From a checkpoint of a small image embedding model: normuon at rate 0.011, batches of 128.
Rows from block 14, named by matrix and row number. Rows with one number belong to one channel. Each number is 128 + 32 x the weight over its row's rms, rounded and kept within 0 to 255. All counts start at 0.
# convs1: grouped (4 groups) 3x3 conv, stride 2 (model.blocks.14.convs.1.weight, 512x128x3x3), inputs within the group 56-63, a 3x3 kernel for each
# convs2: expand pointwise conv (model.blocks.14.convs.2.weight, 1024x512x1x1, transposed), outputs 518-591
convs1.403 [121 115 141 108 132 151 133 145 153 146 148 163 127 131 125 163 110 144 144 131 104 151 209 133 131  92 104 140 115 105  87 148 124 159 115  94 169 185 122 163 145 127 111 118  77  98 136 140 138 152 132 103 113  99 197 179 145 136 151 170 116 132 142 143  70 121  56  88 121 121 160  92]
convs1.404 [128 125 158 162 134 116 197 154 138 159  67 105 114 113 128 128 121 102 119 139 133 143 150 165 153 147 116 132 143 120 126 127 135 128  95 111 161 170  85 246 120 112 127 112 106  87 119 138 161 165 121 166 151 131 135 110 161  82 184 120 119 169 153 123 126 145 130 158 193 104 126  24]
convs1.405 [119 113 105 119  95 151 143 160 145 112 108 172 148 156  99 152 113 140 150 141 154 170 119 167 122 114 131 163  99 127 106 109 124 128 117 150 132 182  91  69 124 150 197 151 139 152 102 147 136  75 182 104 124 126 142 128  91 165 149 133 211 117 176 115  64  94 115 214 124 127 145 170]
convs1.406 [134 164 127 119 131 136 115 151  77 141 167 184 128 117 119 124 146 151 124 144 111  69 140 100 111 100 106 124 171 117 104 136 149 131 119 156  92 149 162 158  89  95 100  97 148 140 134 137 138  89 121  73 130 133 169 104 142 155 146 144 198 122 152 155 181 129 144 106 133 188 160 127]
convs1.407 [105 123  69  92 101 110 126 120  75  36  32  67 113 131 166  59 101  65 142 102 138 132 105 150 172 148 185 133 114 122 139  95 146 143  85 108  48  97 110  81 121 167 130 119  92 127  91 156 114 124 124 112 109 150 120 151  78 145 158 182  65 172 122  80 105 113 145 114  76 249 166 122]
convs1.408 [163 170 150 119 132 177 155 132 142  98 189 141  84 111 123 106 162 120 154 130  97  74 148 122 149 207 135 141 130 149 138 111 131 159 120 119  91 200 135 157 138  73 142  96  74 109  94  73  68 155 131  88 192 139  76 107 134 137 123 118 105 176 122 140 110 108 181 138 123 165 144 122]
convs1.409 [186 151 148 135 106 108  95 168 147 105 125 134 156 137 139 131 121 124 139  53 105 155 124 156 124 127 140 176 172 250 120  72  83 120  98 122 119 150 164 142 112 172 108 151 104 102 120 139  90 132 105 128 114 139 139 114 180 110 121 187  96  99 167 103 188  56 151 185  83 171 173 205]
convs1.410 [106 133 127 122 107 156 132 118 146 147 170 200 155 146 121 148 121 157 130 132 101 119 118 120  95 132 159 104 118  94  92 135 133 101 152 169  73 180 138 166 123  60 125 109 157 110  90 119 104 126  95 160 138 112 104 125 137  85  76  88 179 114  83 158  81 162 141 116 165  82 105 135]
convs1.411 [ 98 113 156 117 179  86 136 152  96 142 170 137 123 174 178 100 140 167 150 107 137 125 117 122 134 113 139 151 101 104  91 101 119 114 152 135  84 114 108 177 130  75 161  96  78 124 134 160 123 133 156 143 109 113 103 152 120  86 126 176 121 149 135 155 180 108 102  63 158 192  55 114]
convs1.412 [125 160 162 119 138 174 184 146 142 111 131 111 100 108 141 152 133 127 125 140 146  98 102 160  94 121 101 150 141 174 105  99 121  98 117 129  87 115  61 133  76 131  95  66 124 110 132 118 100 163 130  88 107 147 177 111 170 101 108 184 142 163 116 102 154  90 107 101  79 112 184 115]
convs1.413 [150 102 122 139 143 140 117 147  97 102 103 153 112 114 127 138  76 107 175 157 108 172 129 150 120 104 111 133 112 164 158 147 141 137 152 103 100 153  66 137 135 154 156 103 119 189 121  74 132 137 175 138 149 164 128 126 127 172 142 134  88  96 123 207  38 161 138 110 123 158  91  83]
convs1.414 [176 116 118 134 129 142  90 164 162 123 130 149 105 148 118 143 143 108 130 195 181  89  92 111 137 121 119  71  94 209 127 142 184 122  83 105  66 114  43 105 137  84 168 136  72 133 138 170 130 114 122 134  94 107 117 108 121 144 154 151 146 132 129 102 145 185 108 115 110 109 136 127]
convs1.415 [112 130 133 115 158 104 104 154 144 131 129 103 134 172  91 128 165 119 153 111 160 130  59  62 118  71 100 103 133 160 145  90 140 208  72 150  66 155 128 127 132  62  90 119  62 151 131 126 139 134 107  94 110 109  56 123 131 191 120 184  93 118 145 149 110  96 197 152 195 222  62 111]
convs1.416 [142 155 161  85 159  61 109 117 154 152 139 138 178 139 127  99 125 155 134 114 138  77 122  93 127 106 166 123 143 138 121  86 139 133 100 157 142 176 128 162 185 158 110 112  67 148 113 140 161 112 155 155 118 131 181 126 105 161 147 114  81  79  88 161  97 121  82 137 134  66  99 217]
convs1.417 [134 178 176 127 170  96 136 126 153 158 100 131  97 104 120 142 108 135 113 143 155  92 100 145 158 114 166 141 136 147 162 134 143  93  95 136 207 135 134 113  89 156 151 137 105 131 110 126 135 116 136  99 120 113 115 201 159 195 176 174 139  97 110 127 148 147  77  90 128  95 219 180]
convs1.418 [120 126 158 111 104 116 140 146 160 119 126  88 112 150  84  85 123 124 162 117 148 161 141 111 187 178 104 163 174 129 172 200 174 193 168 175 116  94 117  68 180 136 143 191 142  97 140 147 130 129 115 149 112 100 130  83 158 149 144 128  69 134 147 133 191 108 149 181 114  87 198 115]
convs1.419 [188 168  86 164 160 127 113 127  95 152 114  73 110 102 107 177  83 106 127 132 109  50 127 104  95  68 129 126 130  76 117 108 123 109  96 126 134 121 131 120  63 117 146 149 187 155 164 106 166 145 113 106 137 127 154 101 142 132 155  90 199 103 112 136 197 139 121 166  78 187 196 136]
convs1.420 [ 85 128 101 160 149 118  87 138 100 111  70 121  76 138 105  95 104 147 134 138 132 137 139 123 142 138 109 128 138 157 123 134 148 132  95  93 122 112  56  39 138 103 159 145  85 149 100 162 127 138 111 149 123 120 125 131  54  97 133 105 111 143 109 122  68 240 147  48 209 112  72 255]
convs1.421 [ 99 111 119  94 181 111 115 138  95 164 132  51  93 197 177  49 178 121 154  71 144 166 106 123 127 148 121 113 110 188 120 165 157 143 179 117  87 100 120 175 104 159 137 147 133 132 107 105 167 149 144 137 144 169 115 105 113 142 100  93 127 113  93  97 155 157 100  78 121 125 157  85]
convs1.422 [ 97 104 114  93 145 107  78  93 134 102 150 116 129 159 176 173 114 194 137 127 109 101 121  90 142 121 117 128 111  91 136 134 128 137 135 140 128 141 128  99 112  96   6 117 103 134 124 104 132  99 149 135 110  89 118 114 105 139 136  89 118 177  78 111 120 158 120  85 137 227 175 105]
convs1.423 [149 190 181 177 149  66 161 165 111 119 184 208 121 132 198 139 171 199 128 122 140 143 131 108 159 108 108 134 140 165 161 126 121 171 133  92 112 136 145  40 149 172  90 140 187  83 130 166 124 125 125 141  86 102 112  75 170 110 132 118 121 139 134  63 128 143 101 166 151 107 186  69]
convs1.424 [158 132 150 155 183 156 151 153 163 105 100  91  35 120 111 128 169 156 137  87 111 155 146 123 143 111 108 144 103 163  85 131 128 137 110 125  28 134  57 115 108 155  95 114 136 115 158 119 155 121  77 130 142 123 106 141 122  85 152 149  70 113 167 102 144 131 140 115 157 115  90  93]
convs2.403 [118  98 175 134 151 145 149 164 152 105 140 130  88 158 101 125 151 114 110  71 144 123 131  95 161 150 133 124 161 174 134 170 157 138 124 117 163 159  75 185  83 168 130 149 116  98 124 126 169 143 126 178 142 109  85 169  50 129 115  99 171 170 152 114 152 111 117 100 144  56 103 184 159  73]
convs2.404 [148 122 144 100 155  94  56  92 170  42  89  49 198 116 177 142  93 176  96 136 120  87 177 206  99 156 119 178 151 129 221 146 189 127 175 118 128  98 113 136 130 105 174 154  99  45  76 129 145 156 165 124  99 180 131 114 165 113 142 138  76 141 144 143 111  93 127 171 141 146 116 107 135  89]
convs2.405 [137 168 136 136 117  98  41  56 125 104 172 140 149 173 158  74 168 111 128 121  73  95  95 139 122 130 137 173 131 147 188 137  57 151 102 167 165 102 114 149 110  89 105  94 112 134 131  96 120 122 124  96 138  98 120 157 129 103 130 103  87 149 141 126 130 100 143 101  96 166  99 113  45 117]
convs2.406 [155 121 175 153 151 206 142  55 139 149  84 113 114  99 177  98  96 137  67 128 147 157  99 116 160 166 145 139 112 138 140 118 193 116 117 103  93 135 108 132  98  91 146 104 126  94 121 167 121 123  76 171 111 162 145 138 158  95 109 193 163 176  82  79  83 105 160  94 240 144 154 153 167 147]
convs2.407 [195  87 130  79 169 141  85 169 105 111 119 161 136 168 126 155 137 117 127  98 133  96  91  23 151  90 135 191  63 138 111 160 156 141 120 152  86 129 141 100 116 101 114 160  73  89 134 175 188 174 194  59 124 196  79 147 160 162  56 130 110 107 142 135 109 125 120 120 181 128 140 138 153 121]
convs2.408 [102 137 149 107 129 116 162 159 167 136 113 191 109 125  86  63 168 169 133  50 112 124 120 106  82  98 139 153 132 165 204 141 155 168 129 140 120 107  87 148 163 129 120 169 150  93 108 171 132 105 133 106 142 101  74  90 124 141  86 132 154 122 118 109 110 122 108 124  95 110 124 176  97  67]
convs2.409 [141 118 126 161  83 136  93 122  79 155 104  93  85 116 170 133  57 177  98  98 123  63 163 126  77 134 144 107 129 197 121  78  86 142 181 134 167  70 155 177 167 134 139 108 137 104 166 141 128  74 132 167 156 126 132 132  91 133  83 100 142 163  84 141 133 117 126  54  49 176 128 193 130  97]
convs2.410 [144 139 189  69 117  83 189 117 115 177 132 163 156 127 106 132 101 145 148 117 133 107 161 143 128 120  76 100 141  74 122 180 125 143 156 161 135 134 111 101  68 133 108  73 103  85 146 106  76 127 153 141 156 150 183 162 107 143 161 123 124 113 181 155 158 158 141 135 121 172 149 161 118 102]
convs2.411 [ 97 152  94  57 121 115 126 219 129 133 149 147 142 120  94 119 100 106 133  98 160  97 171 104 112 162 113 160 166 132 104 111 118 135 179 133 141 113 170 151 119 162 164 118 100 109 118 128 162 139 164 124 147 117 102  97 171 132 102 145  99  49 200  66 152  70 145 114 124 105 122  88  59 115]
convs2.412 [180 171  66 172 133  93  49 155 118 156 127 141 159  98  47 110 119 105  95  87 113  56 125 136 123 136 123  86  88  98 157 122 102  98  96 112 166 175 141 193 127 102 183 158  86 104 176 106 103 142 140 157 101  97  98 116 178 137 173 191 143 135 161 145  92  99 158 139 155 126 141  67  68  72]
convs2.413 [158  97 171 158 111  89  94 117  55  89 114 117 124 167  68 132 151  64 157 107 132 165 112 148 132 133  86 133 134 170 126 192 133 150 105  73 131  80 117 153  93 110 151 123 109 160 104 126 136 133 142  88 163 162 131  90 117 169 113 136  94 113  69 162 158  95 137  60 102 118 147 117  95 119]
convs2.414 [159 114 104 152 143  75  88 153 111  77 126 100 165 104 172 136 152 102 127 135 168 177  96 112 120 112 111 219 120 126 107 111  96 166  87 100  99 164 130 144 117  88 175 120 237 168  97 103 161 191 126 144 142 118 100  62 125 135  29 156  87 131 124 116 160 158 181 109 142 129 132 192  83  64]
convs2.415 [118 156 110  99 117 127 171 142 100  64 165 110 133 122  91  85  97 125 144 106 134 135 160 161 117 176 133 114 123  47 105 147 154 135 116  91 129 137  85  93 164 170  83 142 173 110  85 125  90 105 150  84 122 114 114 112   9  28 183 128 115 140  95 156 191 160 144 101 145 146 110 151 149 130]
convs2.416 [161 127  99 103 143 136 140 137 165 140 111 121 143 131 159 128 124 114 155  68 138 145 143 150 149 149 125  95 182 118  74 111 149 109  51 103 141 150 119 206 167  75 134 108 206 108 119  91 147 153 112 121 107 150 173 149 123 140 144 195 165 116 153 179 188  98 139 158 115 135 135 187 158 125]
convs2.417 [187  54   0 150  68  53  85  94 106 122 132 153 148 135 122 146 172 154 171 140 134 120 145 164 122 121 128 180 121 112 187 155  73 135 163  86 101 158  57 124 142 148 131 112 172  49 122 106 148 128 134 180 115  71 105  90 137 104 132 111 113 128 108 112 137 161 127 140 113 124 146 101 100  57]
convs2.418 [137  84  82 106 155 150  90 126 124 158 127 142 154  26 170 180 112 145 131 166  78 105 151 171 148 171 139 128 139 107 192 121 149 120  81 107 105 102 125 196 160  68 115 171  74 149 124  70 125 178 204  40  68 127 137 101 158  43  86  98 164 155  91 176 125 151 117  95  69 195 167  93  69 132]
convs2.419 [106  67  94 111 138 109  89 117 104 168 118  27 119 133 139 109 133 160 118  61 106 104  96 178 118  89  92 147 127 102 143  97  89 109 161  93 130  91  86 168  82 133 166 218 146 108  90 155 144  86 177 140 109 141 130 103 170 124  74 155  85 153 173 109 119 145 170 129 102 125 137 103 111 172]
convs2.420 [127 164 198  89 148 121 128 167 137 174 129 120 126 153 112  96  78 175 121  80 134  73 123  89 110 148 134 177 107  59 162 105 117 127 120  39 160 113 104 147 132 135 127  86 106  99 159 119  95 133 137  90 151 131 113 122 112  96 152 148 172 115 149 163 141 135  90 123 111  80 124 115 173 119]
convs2.421 [153 173 144 112 124  90 134  95 130 168 138 146  96 140 108 154 116 136 132 118 129 136 137 114 117  93 167 119 198 123 153  96 156 106 100 174 152 108 116 135 140 110 119 155 129 113 126 113 126 113 144  86 122  93 120 143 180 143 154 101 187 116 107 141 181 162  89 125 142 117 172 142 127 131]
convs2.422 [125 112  91  73 143  68 146 178 147 160 127 171 110 216 157 120 147 110 153 160  88 156 112 106 122 153 102 138 130 139  44 139 137 122 143  69 171 178 105  83 212 204 131 171  55 104 142 114 147  50 130 139 126 170  75 100 123  65 121 127  85  49 130 152 117 114 137 121 137 173 129  95 109 118]
convs2.423 [147  86 118 102 167  96 118 107 131 128 119 133  93 111 148 199 155  87 173  96 113 156 113 146 149 147 137 128 107 135 104 120  70 117 126 192 118  95 112 119 132 197 133 129 135 149  97  93 120 133 125 114  59 106 130 134  91  70 114 154 118 144  33 123 109 139 152 120 156  68 108 138 113 154]
convs2.424 [132 117 129 135  80 103  81 247 128  81  92 133  99 128 179 132 102 146 121 150 107 119 131 103 124 177 121 227 168 130  99 117 128 151 100 155 170 108 145 144 128  79 122 158 170 122 101 167  74 159 148 155 146  99 116 105 102  90 116 155 189 116 134 102 148 138 152 172 137 125 132  95 122  83]