Weights of a small image embedding model: normuon at rate 0.011.
Rows from block 10 of a small image embedding model, named by matrix and row number. Rows with one number belong to one channel. Each number is 128 + 24 x the weight over its row's rms, rounded and kept within 0 to 255. All counts start at 0. After the name is the row's rms in percent of the matrix's.
After each channel's rows are labels from the 100 images, of 14976, where the channel reaches its highest value: "top examples" is what is common among them. Only what is clearly more common there than usual is listed. The data: retinal OCT scans (Kermany 2017). In brackets: how many of the 100, against the usual share in percent.
# convs1: grouped (4 groups) 3x3 conv (model.blocks.10.convs.1.weight, 288x72x3x3, each kernel summed), inputs within the group 0-71
# convs2: expand pointwise conv (model.blocks.10.convs.2.weight, 576x288x1x1, transposed), outputs 0-82

convs1.197 096 [139 146 146 132 114 152 125  97 113 128 136 132 107  95 171  91 143 113 153 191 130 134 178 127 192 119 153 155 136 181 114 119 131 104 112 136 132 114 135 158 115 120 134 156 156  96 123 105 116  73 134 138 154 109  80 122 157 139 133 129 121 121 145 143 121 132 167 112 159 102 112 135]
convs2.197 089 [130 118 109 128 155 110 115 190 141 145 121 126 125 112 179 104 135 154  75 139 113 149 109 102 140 126 191 173 128 141 114 195 132 124  93 150 128 140  99 133 114 107 175 122 135 102 154 156 112 159  89 123 139 104 143 119 175 176 124 135 148 104 102 140 139 140 130 155 116 129  59 127 115 129 115 109 155 109 134  88 147 123 139]
top examples: finding: normal (100 vs 51.6)

convs1.39 105 [ 79 133 115 120 127  93 121  99 162 111 182 154  89 125 152 131 133 172 102 154 163 133 143 122 138 176 115 165 139 131 142 118 127 123 151 111 139 176 144 142 116 130  94 179 137 120 117 134 116 138 101 145 124 132 158 143 152 106 131 102 121  72 160 152 142  94 135 132 136 108  87 129]
convs2.39 100 [149  71 133  82 119 153 169 108 100 120 119 167 129 138 131 119 141  97 105  80 165 127 125 138 127 141 174 113 138 128 154 147 146 122 139 105 195 137 115  97 141 106 133 156 141 114 154 108 135 121 110 133  97 148 112 131 161 154 143 117 174 141 138 111 133 180 142 122  97 149 121  74 137 137 107 124 147  96 141 131 148 188 101]
top examples: finding: normal (100 vs 51.6)

convs1.142 073 [136 111 126 116 128 136 105 151 124 124 119 117 140 143 138 119  97 167  85 119 150 145 143 147 184 170 121 109  77 135 106  98 142 107 143 124 165  77 149 146 183 101 146 157 149 107 140 132 143 150  85 157 117 154 141 129 142  94 148 147 149 143 131 162 142 120 113 133 107 122  73 134]
convs2.142 106 [146 125 121  84 112 116 133  92 173 193 106 147 145 131 147 187 137  80 109 127 109 178 106 112 142 121  82 155 113  90  96 116 134 143 125 111 130 118 134 117  98 103 140 141 111 144 132 101 137 108 155 114 123 150 108 132 111  98 140 140 132 128  90 156 158 106 137  92 117 139 111 116 143 121 174  92 112 102 104 137 136 108 117]
top examples: finding: drusen (99 vs 7.4)

convs1.44 126 [179 130 140 128 108 121 102 113 122 120 132 102 120 128 141 117 136 121 127 111 149 161 171 137 130 162  95 120 148  96 145 102 121  91  93 109 132 133 136 136 171 107 129 130 134 111 111 114 122 117 106  87 119 119 130 103 153  96 114 131  99 198 105 117 130 157 110 150 118  99 212 146]
convs2.44 092 [ 99 113 142 116 143 137 124 109 113  93  93  91 130 137  85 100  95 129 175 172 125 122 144 107 132 125 167 122 129 120 156 114 136 162 154 142 152 118 109 112 126 171 112 111 132 133 124 116  75 160 139 121 136 161 128 148 124 138 141 118 154 133 134 152 177 126  99 119 153  96 106  96 131 111 137 114 143 128 110 131  94 134 108]
top examples: finding: drusen (99 vs 7.4)

convs1.268 100 [127 128 173 102 123 156 115 123 101 109 114 190 147 109 115 171 154 129 108 179 120  97 132 136 117 130 167 144 136  78 109 137 160 138 162 101  77 137 116 115 141 120 119 117 132 121 121 140  79 108 119 127 157 139 119 106 145 171 135 128 128 146 120 103  83 112 138 142 116  72 136 134]
convs2.268 105 [121 131  70 130 101 133 148 123 168 157 104  80 155 102 186 138 163 130 100 163 132 107 139 162 135 106 159 148 137 163 144 148 167 153 107 103  90 143 128 151 120 155 165  92 150 104  92 128 152 126 148  95 125  84 167 154 113 112 154  92 174 119 102 149 160 111 122 167 123 115 144 133 140 130 160 123 146 133 120 130 136 102 109]
top examples: finding: choroidal neovascularization (100 vs 29.4)

convs1.201 115 [132 121 124 114 159 101 124  89 150 162 117 129 129 162  55 125  93 154 151 173 161 103 104 139 122 124 155 111 159 118 140 107 112 122 164 121 161 109 154 113 143 119  99  99 112 143 181 144 148 121 112 150 117 151 137 170 136 110 134 112 137 125  93 105 115 136 112 146  85 121 162 108]
convs2.201 101 [114 133 108 141 157 111 163 149 131 112 145  70 111 103 171 141 141 121 143  98 112 120  88 115 161 147 120 100 111 118 148 150 155 114 100 115  84 141 147 152 109 170 167 122 109 113 124 103 121  92 175 117 135 142 162 123 144 132 137 165 119 125 126 126 119 104 121 112 127 149 118 144 153 107  91 132 101 160 110 117 128 143 129]
top examples: finding: choroidal neovascularization (100 vs 29.4)

convs1.189 084 [106 150 122  77  95 143 146 124 149  84 159 118 108 116 112 103  90 100 174 158 118  88  91 106 145 155 102 150 152 154 136 100 159 131 147 119 154 127 132 132 123 116 168 149 143 161 150 117 124 112 144 120 122 135 120 149 188 109 114 128 133  94 140 122  95 150 118 135 159 111 147  84]
convs2.189 097 [ 90 182  97 155 107 120 113 115  98  99 130 103 111 154 156 135 132 114 127 106 128 111 106 121  99 184 125 154 114 167 113 100 123 103 140  92 147 154 120 144 117  72 131 123 120 146 113 150 144 144 141 124 156 113 139 159  77 175 164 153 147 135 155 110 131 145 101 140 139 125 122 167 137  94 164 132 101 122 192 104 115 124 187]
top examples: finding: normal (100 vs 51.6)

convs1.237 082 [147 142 137 127 131 123 167 106 160 140 119 127  83 144 123 190 137 110 130 133 117 146 139 141 135 128 131 165 170  96  98 150  75 110 155 131 108  98 109 150 107  96 123 173 105 117 190 156 106 108 149 130 120 106 142 133 120 187 120 141 121 116 152  96 121 139 131 132 170 124 126 143]
convs2.237 090 [174 160 126 127 103  78 137 120 133 132 139  99 125  94 133 119  94 137 171 163 126 121 126 106 102  35 142 107 184 131 117 140 131 132 117 113 117 124 124 112 138 124 106 136 150 125 112  92 147 152 103 158 163 212 101  91  95 105 150 141 121  94 112 120 143 104 117 151 124 173 164 132  74 147 135 103 135  94 123 149 128 117 147]
top examples: finding: normal (100 vs 51.6)

convs1.46 085 [154 170 128 172 134 104 110 134 108 111 142  94 129 159 136 111 159 131 118 161 141 117 161 145 135 118 120 113 117 170 139  92  85 109 131 163 102 103 145 107 155 153 139 116 143 150 138 116 138 183 152 114 141 125 177 171 146 135 144 114 105 108  98 133 103  97 143 159  94 125 143 172]
convs2.46 095 [130 136  61 109 125 110 127  97  82  89 122 123 164  93 120 143 107 146 142 125 111 131 137 147 125 121 142 127 131 162 123 105 136 169 124 109 135 104 149 121 148 117 106 128 162 106  95 123 108  97 130 105 128 128 114 120 108 121 154 112 107 136 130 104 126 114  71 164  98 129 114  91  93 132 118 127 144 123 140  73 113  98 122]
top examples: finding: choroidal neovascularization (100 vs 29.4)

convs1.14 090 [150 127 116 102 132 154 132 174 135  84 143 118  94 187  98 133  88 129 123 149 132 168 117 139 132 167 129 141 137 124 140 144  99 136 183 134 120 139  96 176 143 142 125 134 104 126  97 125 113 134 114 136 146 107 155 148 166 119 112  66 146 109 115 143 109 136 138 149 113 103 164  88]
convs2.14 102 [141 123 151 148 143 149  92 143 118 131 119 143 119 114 137 109  72 108 109 116 145 133 154  77 168 109 150 138 127  69 119 122 129 168 149 118 122 125  92 120  89 133 122 117  50 122 127 132  83 101 129 119 121 131 107 133 138 141 129 137 116 101  75 139  98 114 153 165 123 121 114 120 164 148 123 106 151 119 133 109 134  97 131]
top examples: finding: choroidal neovascularization (100 vs 29.4)

convs1.77 105 [145  83 107 138 119 126 132 143 156 159 120  78 149 159 156 150 151 110  74 135 128 111 133 185 170 147 101 137 153 137 138 113 149 149 133 145 107 103 128 142 143 177 150 134  87 154 132 131 122 130 104 157 109 151  99 137 161 142 135 157 118 173 123 156 139 154 135  99 156 133  94 124]
convs2.77 098 [134 107  98 157 152 145 125 125 124 175  89 129 121 113 109 117 132  76 187 171 149 158 151 117 161 125 142 116 136 122 112 119 123 126 160 128 177 144 113 125 130 113 131 125 133 163  87 152 145 111 113 157 137 159 136 126 122 104  97 121 110  93 110 139 128 139 103 112 145 151 144 141  83 134 138 128 158 119 149  96 163 118 132]
top examples: finding: drusen (95 vs 7.4)

convs1.207 072 [164 143 142 145 108 188 118 112 139  99 109 126 140  65 169 107 129  68 151 141 132 100 170 155 131 127 148 155 122 129 123 141 100 136 140 115 124 119 129 172 150 180 134 136 135  95 153  91 109 114 142 155 115  96 103 141 136 115 141 114 128 145 159 127 114 137 151 139 178 132 115 128]
convs2.207 097 [118 141 136 137 134  94 130 108 107 107 138 150 127 115  93 135 116 130 119 140 113 152 115 114 139 144 151 155 118 194 138 160  94 120 116 157 125 140 139 160 114 118 117 153  95 116 129 107 142 132 146 160 131  66  93 103 138 114  64 109 113 134 156 126 136  95 167 131 156 160 109 129 108 123 122 120 149 148 112 183 128 121 114]
top examples: finding: normal (100 vs 51.6)

convs1.109 082 [147 149 121 114 149 171 133  79 133  83 205  94 126  94 110 153 158 107 132 157 145 130 120 137  85 149 122 150 110 134 154 165 125 132  96 144 129 127 135 103 126 146 148 107  72 133 141 110  70 127 116 167 152 148 120 127 120 121 141 121 128 138 153 104 128 117 150 159 110 118 132 133]
convs2.109 090 [164 166 150 128 106  97 124 142 123 133 125 128 142 139 127 119  99 154  98 128  85 164  83 140 154 116  99 127 158 193 119 172 115 109 118 135 119 163 119 166 128 107 126 115 170 118  92 133 156  86 145 147  69 118 151 140 105 152 178 126 143 122 134 147 143 135 111  89  94 128 123  99 142 155 109 151 132 121 181  61  92 127 109]
top examples: finding: normal (100 vs 51.6)

convs1.50 082 [133 145  58 151 143 169  75 133 146 124 142 136 141 141 104 124 142 118 179 128 110 145 119 136 153 157 142  98 106 131 128  95 156 140 130 160 150 155 146 170 132 148 162 108 111 137  93 157 131 130 145 138 153 130 139 113 114 157 110 161 122 136 102 171 138 135 181 175 130 105 130 130]
convs2.50 102 [114 106 169 150 100 124 183 151  98 130 103 181 120 110 131 123 151 126 116 154 107 136 118 126  98 119  93 107 149 144 123  90 118  83 153 123 162  82 129 129 127 120 124 128  95 108 133 128 128 162 143 140 141 120 152 120 126 126 125 172  93 194  97 122 105 131 142 117 159 131 115 128 146 129 129  95 149 146 140 128  93 133 118]
top examples: finding: choroidal neovascularization (100 vs 29.4)

convs1.228 077 [115  74 177 168 117 154 122  98 107 139 164 149 141 113 164 164 127 130 151 117 101 146 128 168  99 118 139 108 152 105 131 119 129 134 136 137 141 145 115 175 137 148 131 139 144 172 115  90 139 125 123 118 165 143  89 165 118 150 110 119 152 136 157 176 163 109 113 155 111 160 136 150]
convs2.228 098 [142 182 146 125 115 123 132 129  79  84  89 111 122 118 124  72 133 108 117 152 104  80 123 130 145 146 131 149 109 132  88 132 146 131  81  86 121 104 102 161 157 140  96 107 113 131 145  94 124 113 160  53 121 161 134  89 106  88  95 166  98 125 131 134 145 122 165 107 126 133 141 101  63 119 132 115 151 129 127 132 122 120  81]
top examples: finding: choroidal neovascularization (100 vs 29.4)

convs1.38 083 [160 115  99 106 120 128 126 142 150  97 180 129 112 116  75 155 124 149 109 134 150 150 141 130 138 149 115 158 128  92 143  98 134 117 147 111 117 166  92 109 126 138 136 118 188 143 141 117 134 122 103 108 117 106 116 147 192 135 134 167 159 124 156 109 168 130  95 107  94 147 106  97]
convs2.38 094 [147 122 120 100 100 115 102 160 122 120 126 146 138 103 149 138 103 113 148 147 145 105 139 111 114 128 133 119  80 131 150 164 131 122 129 107 137 119 113 141 111  89 132 157 114  92 140 123 128 111 105 150 157  88 143 130 150 114 102 127  78  97  99  96 125 117  97 111 121 154 132 165 131 153 132 132 157 126 120 150 130 117  89]
top examples: finding: normal (99 vs 51.6)

convs1.105 120 [169 124 160 107 167 126 108 145 111 127 127 138  97 149 113 127 119 125 167 132 116 173 114 184 135 113 123 110  91 122 144 127 102 108  92 111 114 152  72 178 166 146 133 101  63 151  97 112 130 134 170 143 105 112 143 128 138 113 106 124 114 118 132 109 121 133 139  85 141 131 111 138]
convs2.105 110 [104  94 130 116 121  80 111 152 135 123 148 120 112 153 125 138 118 140 146 131 116 143 142 155 162 166 133 125 153 145 150 165 155 137 145 133  96 135 103 124  78 163 106 155  89 120 112 118 126 120 167 103 134 128 134 122 111 131  65 181  97 112  77  97 150 131 132 152 142 126 116 107 145 152 151 116 105 112 119 115 109 116 131]
top examples: finding: choroidal neovascularization (100 vs 29.4)

convs1.26 136 [150 121 156 142 118 123 122 166 143 135 102 125 127 144 133 121 149 110 163  85 118 177 174  97 133 136 118 119 151 116 150  99 147 144 104 164 112 116 129 137 160 111 143 113 133  94  85 113 133 123 111 131 124 143 124 115 107 122 101 152 124 187 121 119 129 117 159 173 159 124 213 128]
convs2.26 097 [138 122  90 143 130 137 122 164 100 132  91 119 152 146 123 117 109 126 134 138 134 105 165 136  85 151 129  96 176 164 116  89 109 149 116 157 125 129  85 149 127 120 102 121 144 108 112  80 130 100 147 133 107 137 128 143  74 115 103 156 123 106 146 111  97 104  94 131 101 117 141 141 164 116 155 110 148 183 101 133 165 113 141]
top examples: finding: choroidal neovascularization (99 vs 29.4)

convs1.110 106 [125 110  77  91 151 131 133 128 144 145 127  94 160 119 146 143 156 138 115 162 139 120 164 121 160 132 122 150  80 156 130 178 113 147 143 114 155 118 157  93 144 119 111 152 125 138 105 159  97 108 106 144 114 168  95 118 134 103 131 136 155 161 139 127 173 109  96 171 166 104 112 114]
convs2.110 111 [135 133 146 106 117 117 164 150 163 123 120 102 165 139 119 102 127  66 110 117 162 100 100 140 123  83 143  84  92 162  97  94 159 122 144 126 125 123 145 109 143 130 134  75 145 112 133 125 136 118  95 124 128  84 113 105 107  93 123 134  98 116 124 140  89 155  86 131  95  81 108 144 142 134 116 132 159 140 119 105 136 138 154]
top examples: finding: normal (94 vs 51.6)